{"norm": "batchnorm", "max_grad_norm": 5.0, "batch_size": 512}
Rows from block 6 of a small self-supervised image encoder, named by matrix and row number. Each number is 128 + 32 x the weight over its row's rms, rounded and kept within 0 to 255. All counts start at 0.
After each channel's rows are labels from the 100 images, of 14848, where the channel reaches its highest value: "patch colour" is the nearest of a few named colours to the mean colour under the peak. Only what is clearly more common there than usual is listed. The data: aerial photos of the United States (SatlasPretrain).
# pw: pointwise conv (model.blocks.6.pw.weight, 192x192x1x1), inputs 0-63

pw.127 [125  80 116 152 170 125 101 154  91 147  96 163 133 214 143 166 108 119 161  74 118  77 103 127  90  88 150 166 204 158 113  99 155 122 143 120 115 159 129 117 144 106 163 113  94 148 190  84 225 156 141 145 165  90 155  74  93 129  91 128 125  65 109 112]
patch colour: black

pw.120 [216 162 121 114 107 107 142 161 114 161  92 112 151 116 122 148  47 129 107 203 147 157  40 127 185 122 141 108  71 173  95  98 142 156 144 199 114 189 176 102  61 128 183 133 124 161 174 185 128 130  94  76 122 107 127  98  62 122 136 107 109 113 109 132]
patch colour: black

pw.173 [144 149 115 109 111 142  93 124 135 132 108 114 135 164 108  97 163 193 222  81 144 150 144 149 141 108 131 159 180 171 143 107 130 151 193 121  63 158 172 142 168 141 110  78 205 140 157 168 165 134 163  98  62 121 108 169  73 165  85  33 119 135 158 145]
patch colour: pink

pw.18 [153 176 159 148 151 103 102  82 104 136 140 123 133 152 123 129 162 107 135  70 145 183 172 130 119 118 119  85 151  94 181 113 171  86 135  97  59 145 104  94 142  79 138 135 133  97  67 135 161 160 141 192 151  98 164 131 103  99 116  95 119 169 116 123]
patch colour: pink

pw.4 [ 94 144  91 136 110 108 129  81 158 136 104 103 181  79 180 157  80 122 131 125 116  89 108 123  94 125 101  72 155 116  98 118 113 195 117 116 153 120  95 126  91 123 136 112 103 134 126 125  93 101  93 139 142  82 129 148 200 108 141 163 122  90 152 122]
patch colour: grey

pw.96 [132 100 105 122 102 115 166 115 141 150  41 114 119 153 140 103 110  50 126  55 136 115 132 133 110 109  71 179 172 122  98 117 130 131 117 167 111 144 136 116 154 171 119 137 156 194 158  90 121 116 141 167  97 107  92 180 205 119 120 148 126 108 184 119]
patch colour: brown

pw.107 [137 147 124 113  86 126 150 136  92  98  97  98 128 108 134  95 104 203 140 141 119 146 123 126  81  94 139 138 164 160 139 186  96 136 148 188 148  61 177 124 148 101 130 122  41  93 107 112 111 150 112  78 121 124 152 129 117 158 137 135 127 117  91 125]
patch colour: pink

pw.159 [134 155 116 140 139 106 132 191 110 121 132 172 163 110 134 156  91 176 173 150 156 162  78  98 126 142 157  92 123 107  99 129 120 176 131 126 127  98 160 101 129  99 108 141 129  99 117 108 117 166 102 107 147 123 129 114 151 110 139 109 114 128 121 111]
patch colour: pink

pw.49 [102 131 129 149  97 145 114 113 106 126 161 113 129 141 120 144 118 146 119  63 129 112 141 127 115 136 103  81 126 130 153  69 124 121 138 149 119 146 173 133 113 110  97 114 148 213 107 159 148 126 142 140 125 156 152 113 197 124 122 137 216 163 166 142]
patch colour: grey

pw.12 [130  98 167 101 200  83  65  63 108 154 138 147 115 200 119 132  92  98 106 101 141  99 122 158 127 172  94 105 134 157 121 113 128 147 179  93 195 163  75 118 113  97 175 108 120 112 197 101 137 144 137 141  84 152 132 129 118 122 143  68 117 141 152 136]
patch colour: grey

pw.61 [142 134 101 108 119 136 148 124 165 180 176 159 136 141 193 119  91 105  97  36 150  97 117 103  79 161 144 118 101  98 123 101 182  41 139 109  80 144 167 109 142 160 146 102 113 166 110 118 124 110 161 129 121  50 145  93 191 118 141 126 107 164 125 137]
patch colour: grey

pw.121 [131 151 182  79  40 132 139 114 142 140 255 136 110 101 100  90 154  75 159 111 142 173 151 132 134 154 103 176 127  66 124 107 157 122 130  64 143 113 143 160 220 155 125 158 123 154 144 183 156 153 101 120 132 136 134 168 185  99 154 102 105 122 113 116]
patch colour: brown

pw.17 [154 148 126 148  89 117  96 105 167 127 118 159 182 142 151 129  74 125 166 113 118  59 100 162  67 114 110 122  98 139 143 123 130  72 102  92 136 157 147  58 195 109  75 134 140 171  91 102 117 148 102 117 108 190 106 120 172 142 154 181 112  62 150 130]
patch colour: pink

pw.42 [160 103 139 167 107 167 171  88 156 118 111 133 153 155 157  74  98  86 127  85 106 143 115 150 123 136 148  44 149 152 132 104 145  97  92 121 161 142  64 166 160  20 121 126 165 124 138 115 135  36 126  89 133 116  39 138 135 139 101 139  91 147 174 120]
patch colour: brown

pw.34 [127 117 119 110 128 116 127  95 120 132 146 104 132 136  83  63 163 101 123 103 127 130 157 135 129  99 117 133 156 176 155 167  94 119 156 119 153 131 114  99 133 179 167 167 173 165 157 100 185 124  94 142 196 146  86 163 147 141 148  13  72 139 197 144]
patch colour: grey

pw.190 [117 128 103 140 138  88 106 101 161 114 145 108 157 163  83 127 139 143  62 115 113  22 119 131 138 131 140 121 115 124 145 115 150 119 159 161 144 115 126 136 119 143 101 115  65  69 138 149 116 190 102 104 133 121 131  79 104 160 129 125 142 168 119 139]
patch colour: pink

pw.169 [186 104 191 156  83 139 101 151 100 100 169 141 151 145 110  87 193 127 187 166 146 150 122 135 111 108 164  77 201 113 136  88  71  45 138 104 125 157 117 127 154 180 135 119 158 109 102   0 169 144 120 112 147 109 145 172 135 140 136 218 152 121 129 125]
patch colour: grey

pw.188 [124 126 133 127 116 211 145 110 118 111 103  63 104  86 176 135   0 109 162 172 101 147 119 158 125 104 132 129 160 138 138 112 134 146 132 105 102  76 122 131 118 112 127 119 139 108  92  58 127 142 147 107  89 147 169 137 151 140 122  96  90 130 127 128]
patch colour: pink

pw.187 [173 133 132 115 123 134  92 145 147 147 130 142 144 148 140  75 116 191 133 144 119 188  87 148 197 136 145 154  58 198 103 158 118 131 162 145 131 136 134 154  96 131 133 104  85 101 102 145 102 124 160 141 122 171 159 133 124  99 133 153 140 157 135 117]
patch colour: black

pw.83 [174 110 122 101 154 131 222 106  92 104 145 112  91 106 122 143 125 114 109  47 127 149 146 142 150 171 136  85 155 105 100 117 131 167 217 105 110 159 141 106 140 152  87 114 152 136 104 135 131 155 144 134 110 130  74 108 127 129 145 119 153 139 181 125]
patch colour: pink

pw.0 [ 76 116 115 137  28 125 144 122 151 134 189  58  99 135 144 148 143 178 140  79 110 156 141 139 118  98 152 157 106  17 129 127 120 132 155 138  58 162 172 116 147 142 173 204  69 118 109 107 108 184 127 157 122 155  87 145 126 129  95 197 123 156 158 127]
patch colour: pink

pw.158 [143 155 120 113 131 136 187 112 123 138 191 183 128  88  90 176  76  62 180 178 112 255 138 143 107 143 111 162 140  96 137 127 150 116 106 149  70 181 132  91 145 186 174  97 247 156 129 133 126 103 138 113 108 122 135 149 120 129 114 113 147  71 127 115]
patch colour: brown

pw.8 [ 91 107 117 113 185 110 107 124 150 123 142 144 117  82 134 122 132 138 121  61 119 181  97 151 160 155 146 164 133  77 103 132 134 185 125 118 107 150 140  78 176 116 156 165 107 111 102 120 137 112  93  94 176  71 132 125 157 126 128  93 132 133 135 141]
patch colour: pink

pw.108 [111 141 107 156  73 115 132 151 167 134 209  66 123 152 153  57 117 160 176 227  93 161 132 125 135 128 119 106 130 120 100 116 104 151  80  75 144 103 127 131 170 120 159 139 160 128 191  46 166 174 145 106 126 138 149 136 157  66 139 110 146 192 148 123]
patch colour: grey

pw.15 [117 100 141 149 102 158 109 129 106 160 124 168 157 171  95 120 188  92 123 122  94  71 170 111 153 118 152 133 182  58 167  69 127 153  76 169 137 141 125  97 106 130 174 115  67 140 107  64 165 144  96 105 107 128 178 154 152  85  79 167 126 131 174 117]
patch colour: grey

pw.56 [180 120 120 172 153 135  86 171 152  74 115  75 130 114 184 188 145  76 190  54 129  81 124 154 137 147 167 154 151 113 138 108 103 134 122  93 124 130 191 131 175  80 158 138 127 149  99 115 124  92 116 151 132 115 138  82 146 140 129 128 131  83 169 154]
patch colour: brown

pw.113 [128 143 100 149 150 147  56 226 140 149  76 119 154 143 141 145 164 131 129 215  82  63 145  56 110 127 160 114 113 127 143 131 139  94 173 136 117 108 101 125 121 147 124 141  55 158 115 132 136 101 123  96 103 119 130 180 132 145 107 114 129 115 179 134]
patch colour: brown

pw.154 [ 97 124 135 108 176  45 120 139 101 127 167 158 105 148 100 153 118 114 138 135  97 100 123  52 119 140 137 115 137 124 109 136 130 122 107  94 163 132  57 152 125  89  47 133 125 101 167  83 152 134 137  73 131 117 104 139  69 132 113 129 130 128 118 110]
patch colour: brown

pw.168 [131  97 115 102 129  99 129 165 152 117 224 106 123 130 250 129 173 113 154 124 124 128 135 112  53 139 161  87 143 101 123 106 118 110 164 189 157  49  82 128 145 148 110  87  99 123 103  66 111 144 117 143 102 148 111 166 141 125  91 129 122  98 137 136]
patch colour: brown

pw.184 [125 137 144 155  77  92 220 155  97 132 154 113 147 132 141 112 122 105 102 114 101 125 105  70 112 163  92 215 129 148 123 156 142 130 131  60 154 113 161  92 146  64  97 160 128  66 132 105 120 145 155 150  91 155 155  83 142 119 140 194 137 171 118 103]
patch colour: pink

pw.65 [125 130 126 143 188 128  98 128 117 137 128 143 186 140 111 178 176 114  92 124 111  98  89 104 184 154 127 163  96  96  86 150 111 104 195 172 162 153 160 121 102 138 161 136 127 148  88  74 100 128 142 152 174 174 111 139  70 119 140 128  92  89 148 125]
patch colour: brown

pw.134 [115 140 142 110 163 149  94 133  86  44 163 142  69  58 115 155 137 158 149  70 127 119 136 120 114 151 129 108  85 141 149 137  50 146 143 127 141 139  97 110 113 120 118 151 134 133 138 101  38  87  53 127 134  99 130 143 155 107 130  59 128 150  97 132]
patch colour: grey

pw.22 [ 93 117 128 109 158 126 137 183  76 126  91 125 127 150 132 107 140 110 104 137 144 174 227 135 144 123 139 161  90 152 185 106  82 168  72 126  89 121 141 150 148  95 177  78 216 173  96  53 141 105  82 134 133 113 129 109 160 116 110 117 112 175 162 124]
patch colour: grey