{"model": "self-supervised image encoder", "dataset": "aerial photos of the United States (SatlasPretrain)", "train_examples": 203450, "image_size": 32, "crop_scale_min": 0.3, "horizontal_flip": true, "color_jitter": 0.6, "method": "moco_v3", "arch": "convmixer", "norm": "batchnorm", "hidden_act": "silu", "patch_size": 4, "depths": [14], "kernel_size": 5, "widths": [192], "projector_hidden": 1024, "projector_out": 128, "projector_hidden_layers": 1, "temperature": 0.1, "target_momentum": 0.996, "init": "lecun_normal", "optimizer": "soap", "beta2": 0.99, "learning_rate": 0.0035, "beta1": 0.9, "shampoo_beta": 0.95, "eps": 1e-08, "precondition_frequency": 10, "max_precond_dim": 1536, "merge_dims": true, "one_sided": false, "adamw_lr_other_params": 0.003, "max_grad_norm": 5.0, "max_steps": 20400, "batch_size": 512, "epochs": 51.3, "lr_schedule": "cosine", "final_lr_fraction": 0.01, "warmup_steps": 4080, "weight_decay": 0.06, "adamw_weight_decay_other_params": 0.05}
Rows from block 6 of a small self-supervised image encoder, named by matrix and row number. Each number is 50 + 12 x the weight over its row's rms, rounded and kept within 0 to 99. All counts start at 0. After the name is the row's rms in percent of the matrix's.
After each channel's rows are labels from the 100 images, of 14848, where the channel reaches its highest value: "lies over" is the class under the peak. Only what is clearly more common there than usual is listed. The data: aerial photos of the United States (SatlasPretrain).
# pw: pointwise conv (model.blocks.6.pw.weight, 192x192x1x1), inputs 64-127

pw.189 116:44 80 50 43 47 46 44 54 24 59 52 24 64 38 73 46 67 51 50 51 38 42 30 28 63 63 58 48 67 48 50 37 59 48 43 48 76 82 50 32 27 43 43 32 69 66 67 65 45 24 69 43 48 41 32 50 48 52 34 53 49 53 37 48
lies over: crop field

pw.52 097:57 58 66 47 64 39 54 40 72 51 30 48 70 30 77 57 43 44 46 41 49 57 38 47 58 45 54 34 41 42 59 51 61 59 55 36 51 46 44 57 71 44 42 41 49 47 59 48 46 59 56 66 46 42 45 51 39 43 34 45 39 66 57 50
lies over: crop field

pw.188 089:35 65 52 65 64 65 40 44 49 34 60 41 54 66 62 60 41 65 44 53 47 39 46 41 41 40 42 67 58 57 45 46 57 26 39 46 49 60 63 46 37 60 56 55 55 64 66 32 38 57 39 65 51 31 58 27 42 37 56 47 53 45 47 83
lies over: building

pw.159 078:33 43 69 47 47 52 46 75 63 61 58 51 53 59 63 64 37 46 47 47 41 39 61 48 77 32 30 51 63 24 69 57 42 56 49 36 66 51 62 59 52 46 71 57 64 51 65 44 31 35 68 21 39 45 52 27 46 57 39 28 44 69 46 33
lies over: building

pw.82 085:36 62 48 64 44 50 41 70 60 55 38 51 27 61 41 57 56 43 46 71 49 36 53 71 58 40 44 36 48 50 55 54 60 52 63 54 39 38 52 55 56 53 46 58 49 59 57 53 54 36 40 32 37 41 63 41 45 62 52 50 38 23 56 44
lies over: building

pw.83 077:35 38 34 67 76 47 46 61 72 39 59 43 57 56 58 56 59 44 55 33 29 46 52 41 55 42 55 45 45 57 34 34 45 49 58 55 62 53 70 46 44 60 65 57 49 31 49 44 49 51 47 27 47 64 38 48 48 38 48 49 29 49 61 57
lies over: building

pw.177 086:54 48 36 35 47 46 33 38 58 36 49 47 48 54 81 65 58 38 46 34 53 82 35 59 52 30 45 46 37 53 55 52 60 51 40 52 54 48 52 49 60 44 54 55 39 60 59 79 47 44 06 56 50 49 46 51 08 41 55 47 49 64 54 61
lies over: crop field

pw.156 076:38 42 54 82 75 48 53 43 58 40 61 51 50 54 48 60 51 47 57 61 63 51 84 65 77 54 46 29 47 66 49 52 52 48 47 52 45 45 53 72 53 42 52 32 49 50 59 43 42 64 48 65 53 57 43 50 70 50 51 40 41 41 62 33
lies over: building

pw.184 079:56 66 43 83 53 61 48 59 47 40 55 47 52 55 30 54 57 65 47 43 36 59 47 45 71 59 45 45 35 52 39 60 46 49 53 58 38 42 42 48 54 41 47 59 69 38 33 39 55 64 51 51 58 50 47 46 43 62 43 53 46 30 53 39
lies over: building

pw.107 084:54 33 42 67 56 73 59 49 57 58 66 47 40 69 62 54 66 68 44 56 35 68 44 43 64 55 35 52 44 17 25 53 35 47 66 69 37 41 50 46 53 45 39 51 51 40 61 31 48 59 44 63 39 58 54 66 48 51 50 31 80 51 56 23
lies over: building

pw.58 093:58 63 69 56 36 48 61 53 65 57 53 62 45 92 47 53 39 30 45 56 52 52 63 62 44 73 37 42 42 41 56 47 54 44 62 62 47 42 47 53 57 40 41 55 31 52 55 36 70 46 42 35 55 14 54 42 62 64 51 45 52 30 38 42
lies over: building

pw.8 073:42 52 45 59 72 56 68 27 62 41 44 68 40 81 56 43 25 76 33 38 54 41 69 48 66 48 46 53 60 71 32 67 70 50 58 54 65 62 42 61 60 40 47 46 40 35 53 35 45 44 47 64 58 10 58 47 57 66 26 42 46 51 58 44
lies over: building

pw.181 102:47 46 72 74 41 44 48 29 43 46 43 57 54 71 38 65 43 55 33 56 59 34 54 37 61 50 71 78 25 68 49 62 65 52 54 51 43 51 54 32 43 29 52 57 62 52 46 28 44 38 58 49 53 50 55 46 62 77 42 45 65 25 29 72
lies over: building