config.toml
model = "self-supervised image encoder"
beta1 = 0.9
shampoo_beta = 0.95
eps = 1e-08
one_sided = false
Rows from block 2, named by matrix and row number. Each number is 500 + 40 x the weight over its row's rms, rounded and kept within 0 to 999. All counts start at 0. Numbers have three digits each. After the name is the row's rms in percent of the matrix's.
# dw: depthwise 5x5 conv (model.blocks.2.dw.weight, 192x1x5x5, trained with AdamW), a 5x5 kernel
dw.0 151:498496516507498490479531491499476483688488484492491524493494492489518493503
dw.1 099:499502537498505520575626555525529500571557546499513518492511500499531486494
dw.2 114:504507510507501510505482513509513656604536540509508481499509507503501497505
dw.3 091:492492488501499491459478505498462312490504518499483495497499502499508502500
dw.4 115:476465455464487479449412434473504495603446481481497525464471486498520483472
dw.5 065:520509492507514497468435441488492456446449464470480365478516500488490529519
dw.6 084:496489486509536474469474507552429439484563610461467466505545491470490518532
dw.7 131:502499490493499502496482500495505483688554511510497523509500500496502503499
dw.8 099:509487495478491495478394467504518424566389482499496470495509503497545502493
dw.9 071:503530544512507494517584522485481562598549505523553569551516497515537497509
dw.10 142:504501501497500498505501503500509509698506505499500485500502499506500504506
dw.11 063:497502486499489502481422468479485435583380461504476455458485502499497497497
dw.12 081:497510497515510505536448511514506483616475498498492357493501503494488500506
dw.13 097:495485470504498480497519481498497485687467514489482484505504489486501505494
dw.14 070:520512543507522541547595539511557426495592525520498441498486511508501509514
dw.15 092:501497488492499499491454485494492468598538484499478655515500509497489500494
dw.16 100:497501499492505496493510466512529515414671507503492481489494502502499490500
dw.17 097:516522514523521518527535501521501564649504510530539555508527524525514531523
dw.18 085:500511495514515506501349492512494438514427502524513431511513511507523518512
dw.19 111:513505550507503511500591519501523557559584534505504605509510508509539503502
dw.20 070:498517517536500501508524502490502450480481492477490364461485485456404459482
dw.21 099:512500523483513510510474507501499512687529511498496495507519494519502472497
dw.22 110:502518488505494492484375503503499540598525518507477598479495492513516506498
dw.23 111:508513510506510516507527514511517516684528515516498532508500512515528508510
dw.24 081:501498495497498494474440496496490593639431491482524538500501494483498486499
dw.25 073:499481478479490492483421447468499478639425475504536522506488514500511504501
dw.26 079:507521524491503539554529495527529545571391475544479408512476522519504505491
dw.27 126:503500501502503500499496500501497494476512497504509303503503503502488504502
dw.28 149:498500487504499517514659522492509524401496502507483490512494510493466468492
dw.29 119:490486485497485497493470487486489478317486490491496451493488484493494487488
dw.30 128:500488488486490503477485492499504642615517520480463474489481486496466494486
dw.31 076:498480462473493478445375389474505468536455483499495499481500517500509497499
dw.32 098:517511501525521522517554516508503563660495500504537544528503513510517510502
dw.33 095:501503513502503498510525510499515564678533517506507531510508503504518506503
dw.34 084:496502500484486501505509478489478493648421437479482448486485498501459518503
dw.35 110:482479485496529480487542513515469471533660495469466453485525479483471489503
dw.36 138:519511512504506513522564550505501611608556526516525541525514513522509502511
dw.37 077:522513517516511525507456470502524404563454467512501383458510530524508527512
dw.38 097:488483481496503493493443478495505474646426497502511569452488499488482502503
dw.39 077:498497476509546498447436502502445495653487521515499477467511494520489498528
dw.40 072:501507507500500495499525480489473466641437474484466409472478497489466486499
dw.41 065:498467444466482507468402433462543496512419437499515497457456525503508493482
dw.42 201:502498502503499501500515506502503493698513503498502496500501506506507499502
dw.43 131:497508538513487523558499542524526598369537535507517524514501501493522491501
dw.44 093:518513500493491525510533485495560667483496475512485448471475508500494484492
dw.45 095:499503495484511510502493486496457466684485469493498489469492496496489490500
dw.46 084:500495483502508494481418454483487418605486496488486396491495501505494515519
dw.47 063:491486455486491479455381450477483474626481487490494512500498494499511507497
dw.48 083:491487460481498474515405415489513555603566475483517497514473494495484497497
dw.49 101:507473469481500479440394464478460434581426473489500474479478497502501482503
dw.50 087:499503503497505510503523508504523500661600518508498545508502502501510503497
dw.51 114:496506519509509500507516500507492621584463519504516620491507498510509519515
dw.52 093:489498503504488513476493491500469681548453489496491491495490494490492502496
dw.53 084:506492478491504491470385463479491410544404496506502445487501516506491507511
dw.54 134:482485553494501505492602494498505495603490502497486588501504496471581495494
dw.55 103:502526528501513500514515523498518528528537507536565596570554530553572540534
dw.56 106:506507499487503504477511522532495487666592498516480522498503495499500511500
dw.57 104:522536582534540541547580572552505528543561548494483480502520491482481500511
dw.58 072:497499487495500490480431481494488495595451497484441366499489503492479507499
dw.59 072:509511494511529517501466514544477447454553650521492471506534513496475516530
dw.60 110:499497483501500503499463507507499488692484508497503474501506502505492501510
dw.61 084:584486506515520510457502536443501438535478553483470567513460521435440539500
dw.62 091:495494494493495501493503493502477470675435469500492455488495496501484490500
dw.63 071:486485478484489480489479491483479472317471483485489485486489483490486495487
dw.64 072:502501547520470520486431458503508403578578487537538505446480489510473485521
dw.65 080:514512505476482528507490461476538526537355431507515444455484512495482482487
dw.66 091:487486486485474473454465453483450545656492473504500522489481508523499477488
dw.67 089:519518520513512515522689518509497511526491488510502483487501504503505498501
dw.68 119:500500499503500503506494498500489301486501500501496492500499500497499499500
dw.69 150:500497494492497495491482505498501480697494497505499499491495504500505492497
dw.70 073:465443409446473470463456455483464499561503515492530533534508512535567538534
dw.71 072:492489466486498478492474485490494518642538446482475451466474489481454447461
dw.72 133:495501473495503500472443493491488466332454487483480488491497483471473493484
dw.73 108:509513514513502508507552553499506453646568496500491428490490507506492492503
dw.74 085:498457492452475480462476364466525547570541494484541502470514506495493495484
dw.75 115:526521565538535530529488508535561527406527558516541560498524519519554516538
dw.76 128:507500490516511510517505509511492496675536478524514563526500479491499500483
dw.77 104:505503504501503502505503501501503513699499502502503511505502505502504506500
dw.78 093:512515505517502492491452490495485511609581484509531615553501497502476505489
dw.79 112:502510504505502505507495503499510511696513510497496525503498500504493503500
dw.80 128:499499495497499501498493500496497500511302487500497488490497501497498499499
dw.81 097:517520533526519509519551536522537562441610563532536513532527524519536528517
dw.82 094:515515515502515506525516521513526576633562544502524568523507515517528522500
dw.83 084:498501595514487515534653538504488452489473476498500507481499498508497509501
dw.84 065:504497497516504489493493497500476365607497501485457485476486491469435480476
dw.85 080:515481459484461540505498481456546504446452357539499461509480485500473500495
dw.86 093:520513545541522531557517548535546546583558531524534556562522515528538516503
dw.87 083:491480490500497497485515564518480407545640549492495483519509483482498502507
dw.88 086:505506511494496498507562510507517522668574510509501514492501501509530498504
dw.89 087:495492490497493491495466481492482482550516492492483679526484491492471485495
dw.90 114:498523532495483483555590511502493524653499498502533511488490491503496504470
dw.91 077:505519566510512508510571511494526565521587539502536606520490493512545503500
dw.92 088:507499522504503501507517503508515558675505516508511563500505506507517498503
dw.93 096:498501496504497497493493496494489485498479493484449345458488500476402488501
dw.94 090:506489479534474505505504518514441416581546515473466618540505500493485499497
dw.95 088:526526499493511525566604415471553582523505497491512451477495496501478485479
dw.96 061:478462427475479479430393448467487441568470484497497511511493506504536507504
dw.97 088:486489483485487487483477480487484449335473482480465453467489485480478485494
dw.98 079:513514511494495511500483453506509470554375471488441416453476504475466470483
dw.99 060:567552626530538495526514531507505472465453465530463467481494530494450488502
dw.100 076:503526528516500487517487493489500535561541509524552607570536532539565546531
dw.101 121:502501481492496493482493476487506531691513504497491482494492495497488497497
dw.102 080:503505516500504500508530503508515619649505521508520531506506496499514498500
dw.103 059:516521536521518520542519529515524548598571545522518596535524517503524530523
dw.104 131:499501525514503496502544545514508479394641511491507540522515501511515522507
dw.105 090:490515482498480485479486471491490390552364495487492492447480490495492501491
dw.106 082:521498507505490538472557504524530458475337512531519520489493524514510474499
dw.107 092:501507514510507503515652504495484542610463492499491481495494486498503497502
dw.108 101:540544579527537545576607533518530535547540485518521514497512500506490504490
dw.109 091:502499483499500503486307467496493477491485497499501505501495502504509499503
dw.110 174:529532535518526528530573555540527537471564532547525561546539527537550533520
dw.111 074:507503525500500501495516498503488462592469499489468354438484503499464496494
dw.112 096:527493526486520487539612432503495552603458487519511523490501514516534468499
dw.113 091:455462476461482485497529479487506491667491519512510513485524495506522527540
dw.114 073:498459395478494472425378446477496512533514505496497516505494493505511497502
dw.115 103:511505516504499501505509499505491466532461493484460331448487500486452492496
dw.116 093:495489506509505491470553505507467444645489488469469410509494488490501495497
dw.117 078:524515530526500509510542513507496440536447532508540640563508511523526511506
dw.118 091:496501489484482487491472481482496614626423482502530508481489500482479487488
dw.119 130:488515496495501487518489486488488498692520503502474515511502496498499504500
dw.120 100:501501495508499499499495482505518522477307486500502493503511507509509512499
dw.121 071:509489467507500496478360474496493563529401490517523521511499522512528518504
dw.122 095:509500488494500505485486511506494501591511488497471334496488499491454496493
dw.123 091:504522497514520525523486525520528491640590524521502555547520519512512522514
dw.124 089:472470458464471475460448454477455445510428441473460447456470470471454473478
dw.125 087:499500487502500487468376470490501480634469488492508542496488510518508514495
dw.126 118:503504500504499500501497470502503496487304487500505486502502501501503502502
dw.127 089:540534555533539516534588510532521524454485521536544559532529526537557540545
dw.128 083:493529541524509492512558539504466474504510533490487476517508506438357447513
dw.129 078:488488499508489455501575480490478517639434543511477460456502495503499525512
dw.130 130:499482464493498496480377478499499503640490501494518546506494500495493498494
dw.131 075:493504492509489513486483490495482475469450496510542641557500489519595497500
dw.132 063:503507482509496496500480510499466469474441475513540592556526502541622538502
dw.133 094:488495491492490479485461499499477456394402466478480405469480484492479482480
dw.134 112:514520538522513513523546517524532522624608519514528525531523524522519510517
dw.135 088:484489459521487486442635509517517522577544535491466498518509484465515544498
dw.136 103:496494495496500496494502495499476448688479483497494483490499494503498494498
dw.137 104:511502512505509516510534511508528580632610526505498512513507504507511504503
dw.138 098:500497487491499503491416485488497494678489503502490500488495503502496509498
dw.139 110:507511518502508505503503492500498478505466499466424350433473502480454474499
dw.140 127:499495494504495496493520507500479486688525509490511451504498496506498496495
dw.141 124:505493505495499507491523490494499493689470496501492453502490497497492501491
dw.142 085:560493522504503496450509465494507616521520475519452408476486540493492527550
dw.143 070:449465461507502445446486511507409389483501544483497459495488480490469472467
dw.144 115:506507492506509497503468521508494468684505506494513532524522502518513510515
dw.145 125:496495493499500500474482503500471311497503509500462478497498500487494502498
dw.146 116:503496506502498491506482520508506490692517515508501515510495514502528503506
dw.147 094:516542575536512525512564535500509488377480489501503462494496489456436470483
dw.148 100:516544514536491513484428482530531512658497514501505523528523501522508527504
dw.149 100:500498500479483510500473501502508566665494497503516575492506487495477496491
dw.150 118:508509509502504525554655551530516522427540524504510508505501501504512500505
dw.151 115:492481473489500501479446474490475482668484486484478445485489487491480485498
dw.152 110:515510509504507506511502511514511518688518503518525527528512505505506510499
dw.153 073:499469468488497477435381476475508410557559486505485517525521504494527518505
dw.154 108:512514535509508514544581536518545592445557538514551564538514505519527502498
dw.155 117:504508509500499532531517524500537565579553517533536587572523525542554530515
dw.156 088:476480463495492486467500499498403352498503531493470494510497481488454482495
dw.157 141:507512538504505517546564524518535591606536519522530572516515502516536508501
dw.158 102:503499516495498495491543498505480487660510514468507595516490483511513514510
dw.159 100:512515547514510508527580524525531545626542529506534558529517511520531508512
dw.160 111:508506514515502501505526509510501494585667521504508539527507507513514510501
dw.161 097:507487505506513494519555515512491411579430477523510615540516504494513510504
dw.162 150:497501494502501501501492498500506506697493501499506471499501500500486501505
dw.163 112:509496501483502497496552540494497485591654529491471477496496507503506483482
dw.164 082:519498471482475532499444478478560519494375407535506486474477517500474474484
dw.165 080:496489442510501479506467539452486466429626511478514446546497491487448498497
dw.166 057:553530515550553513509496500545578548494475498537490520514540572528559528574
dw.167 133:483500493495502500511596518503499510655483510501505561520513503491531500507
dw.168 114:497506544529502498512581534497519489489625521495494590547503508501536525517
dw.169 094:510506496492498517512468490498529524533319467509495499462495503496493491507
dw.170 069:483476464487484471475351464479489587534452480505503496499488501508512503499
dw.171 108:517513502541513518550471521524539412372477533500546527537524504521515520491
dw.172 114:491520509519496485519499518514479457682503531496514506530513495496514494509
dw.173 074:500504505501502502506512515503469434476368478494512623520492503508500500502
dw.174 078:509500496492491505500447484503520545613396455501510420474480506502475486498
dw.175 083:479469461471491480502522517508480561645588501508484525518517494496486495488
dw.176 089:501482495485508501493511502494501504560534512514422370468475487469413480483
dw.177 074:494491438496493487461331492487483467466473481492500477512480488493494491485
dw.178 123:509498527505507499511560493512536584618570542512515553517517508509542521508
dw.179 167:503501500504501503505496505509511490697478513498501508501500510505505503507
dw.180 052:485507536514512490483520487495454448613537499471468421476480475473423464478
dw.181 083:512457472516525493441468556518432421494540561480487440547543470471473525529
dw.182 130:487478439470484473447406448473463489577461465471457500451463487472479474495
dw.183 131:497496492503502502494493494503506507698489501497491488499496501505496497493
dw.184 091:517514534509511529520550530517539578610573514518542548534518515525533516507
dw.185 091:513502517505508517519579522514483603621490494514484426497512504506493507512
dw.186 090:497501496492494498492493492493489459684446477496493504493491496493484493494
dw.187 097:490490495489495497501465482493492470555681513481501519504508509507491507489
dw.188 085:501481478486501492462484472494476388633458497487489479465509486488464502497
dw.189 096:507491474494505499517605514511474455644451500494519496480508503491478489497
dw.190 070:501494471486493491468435464497510468671491497518484474495498512505494492506
dw.191 086:485485486480485497498504469475522493496385355486493504476496490497486476475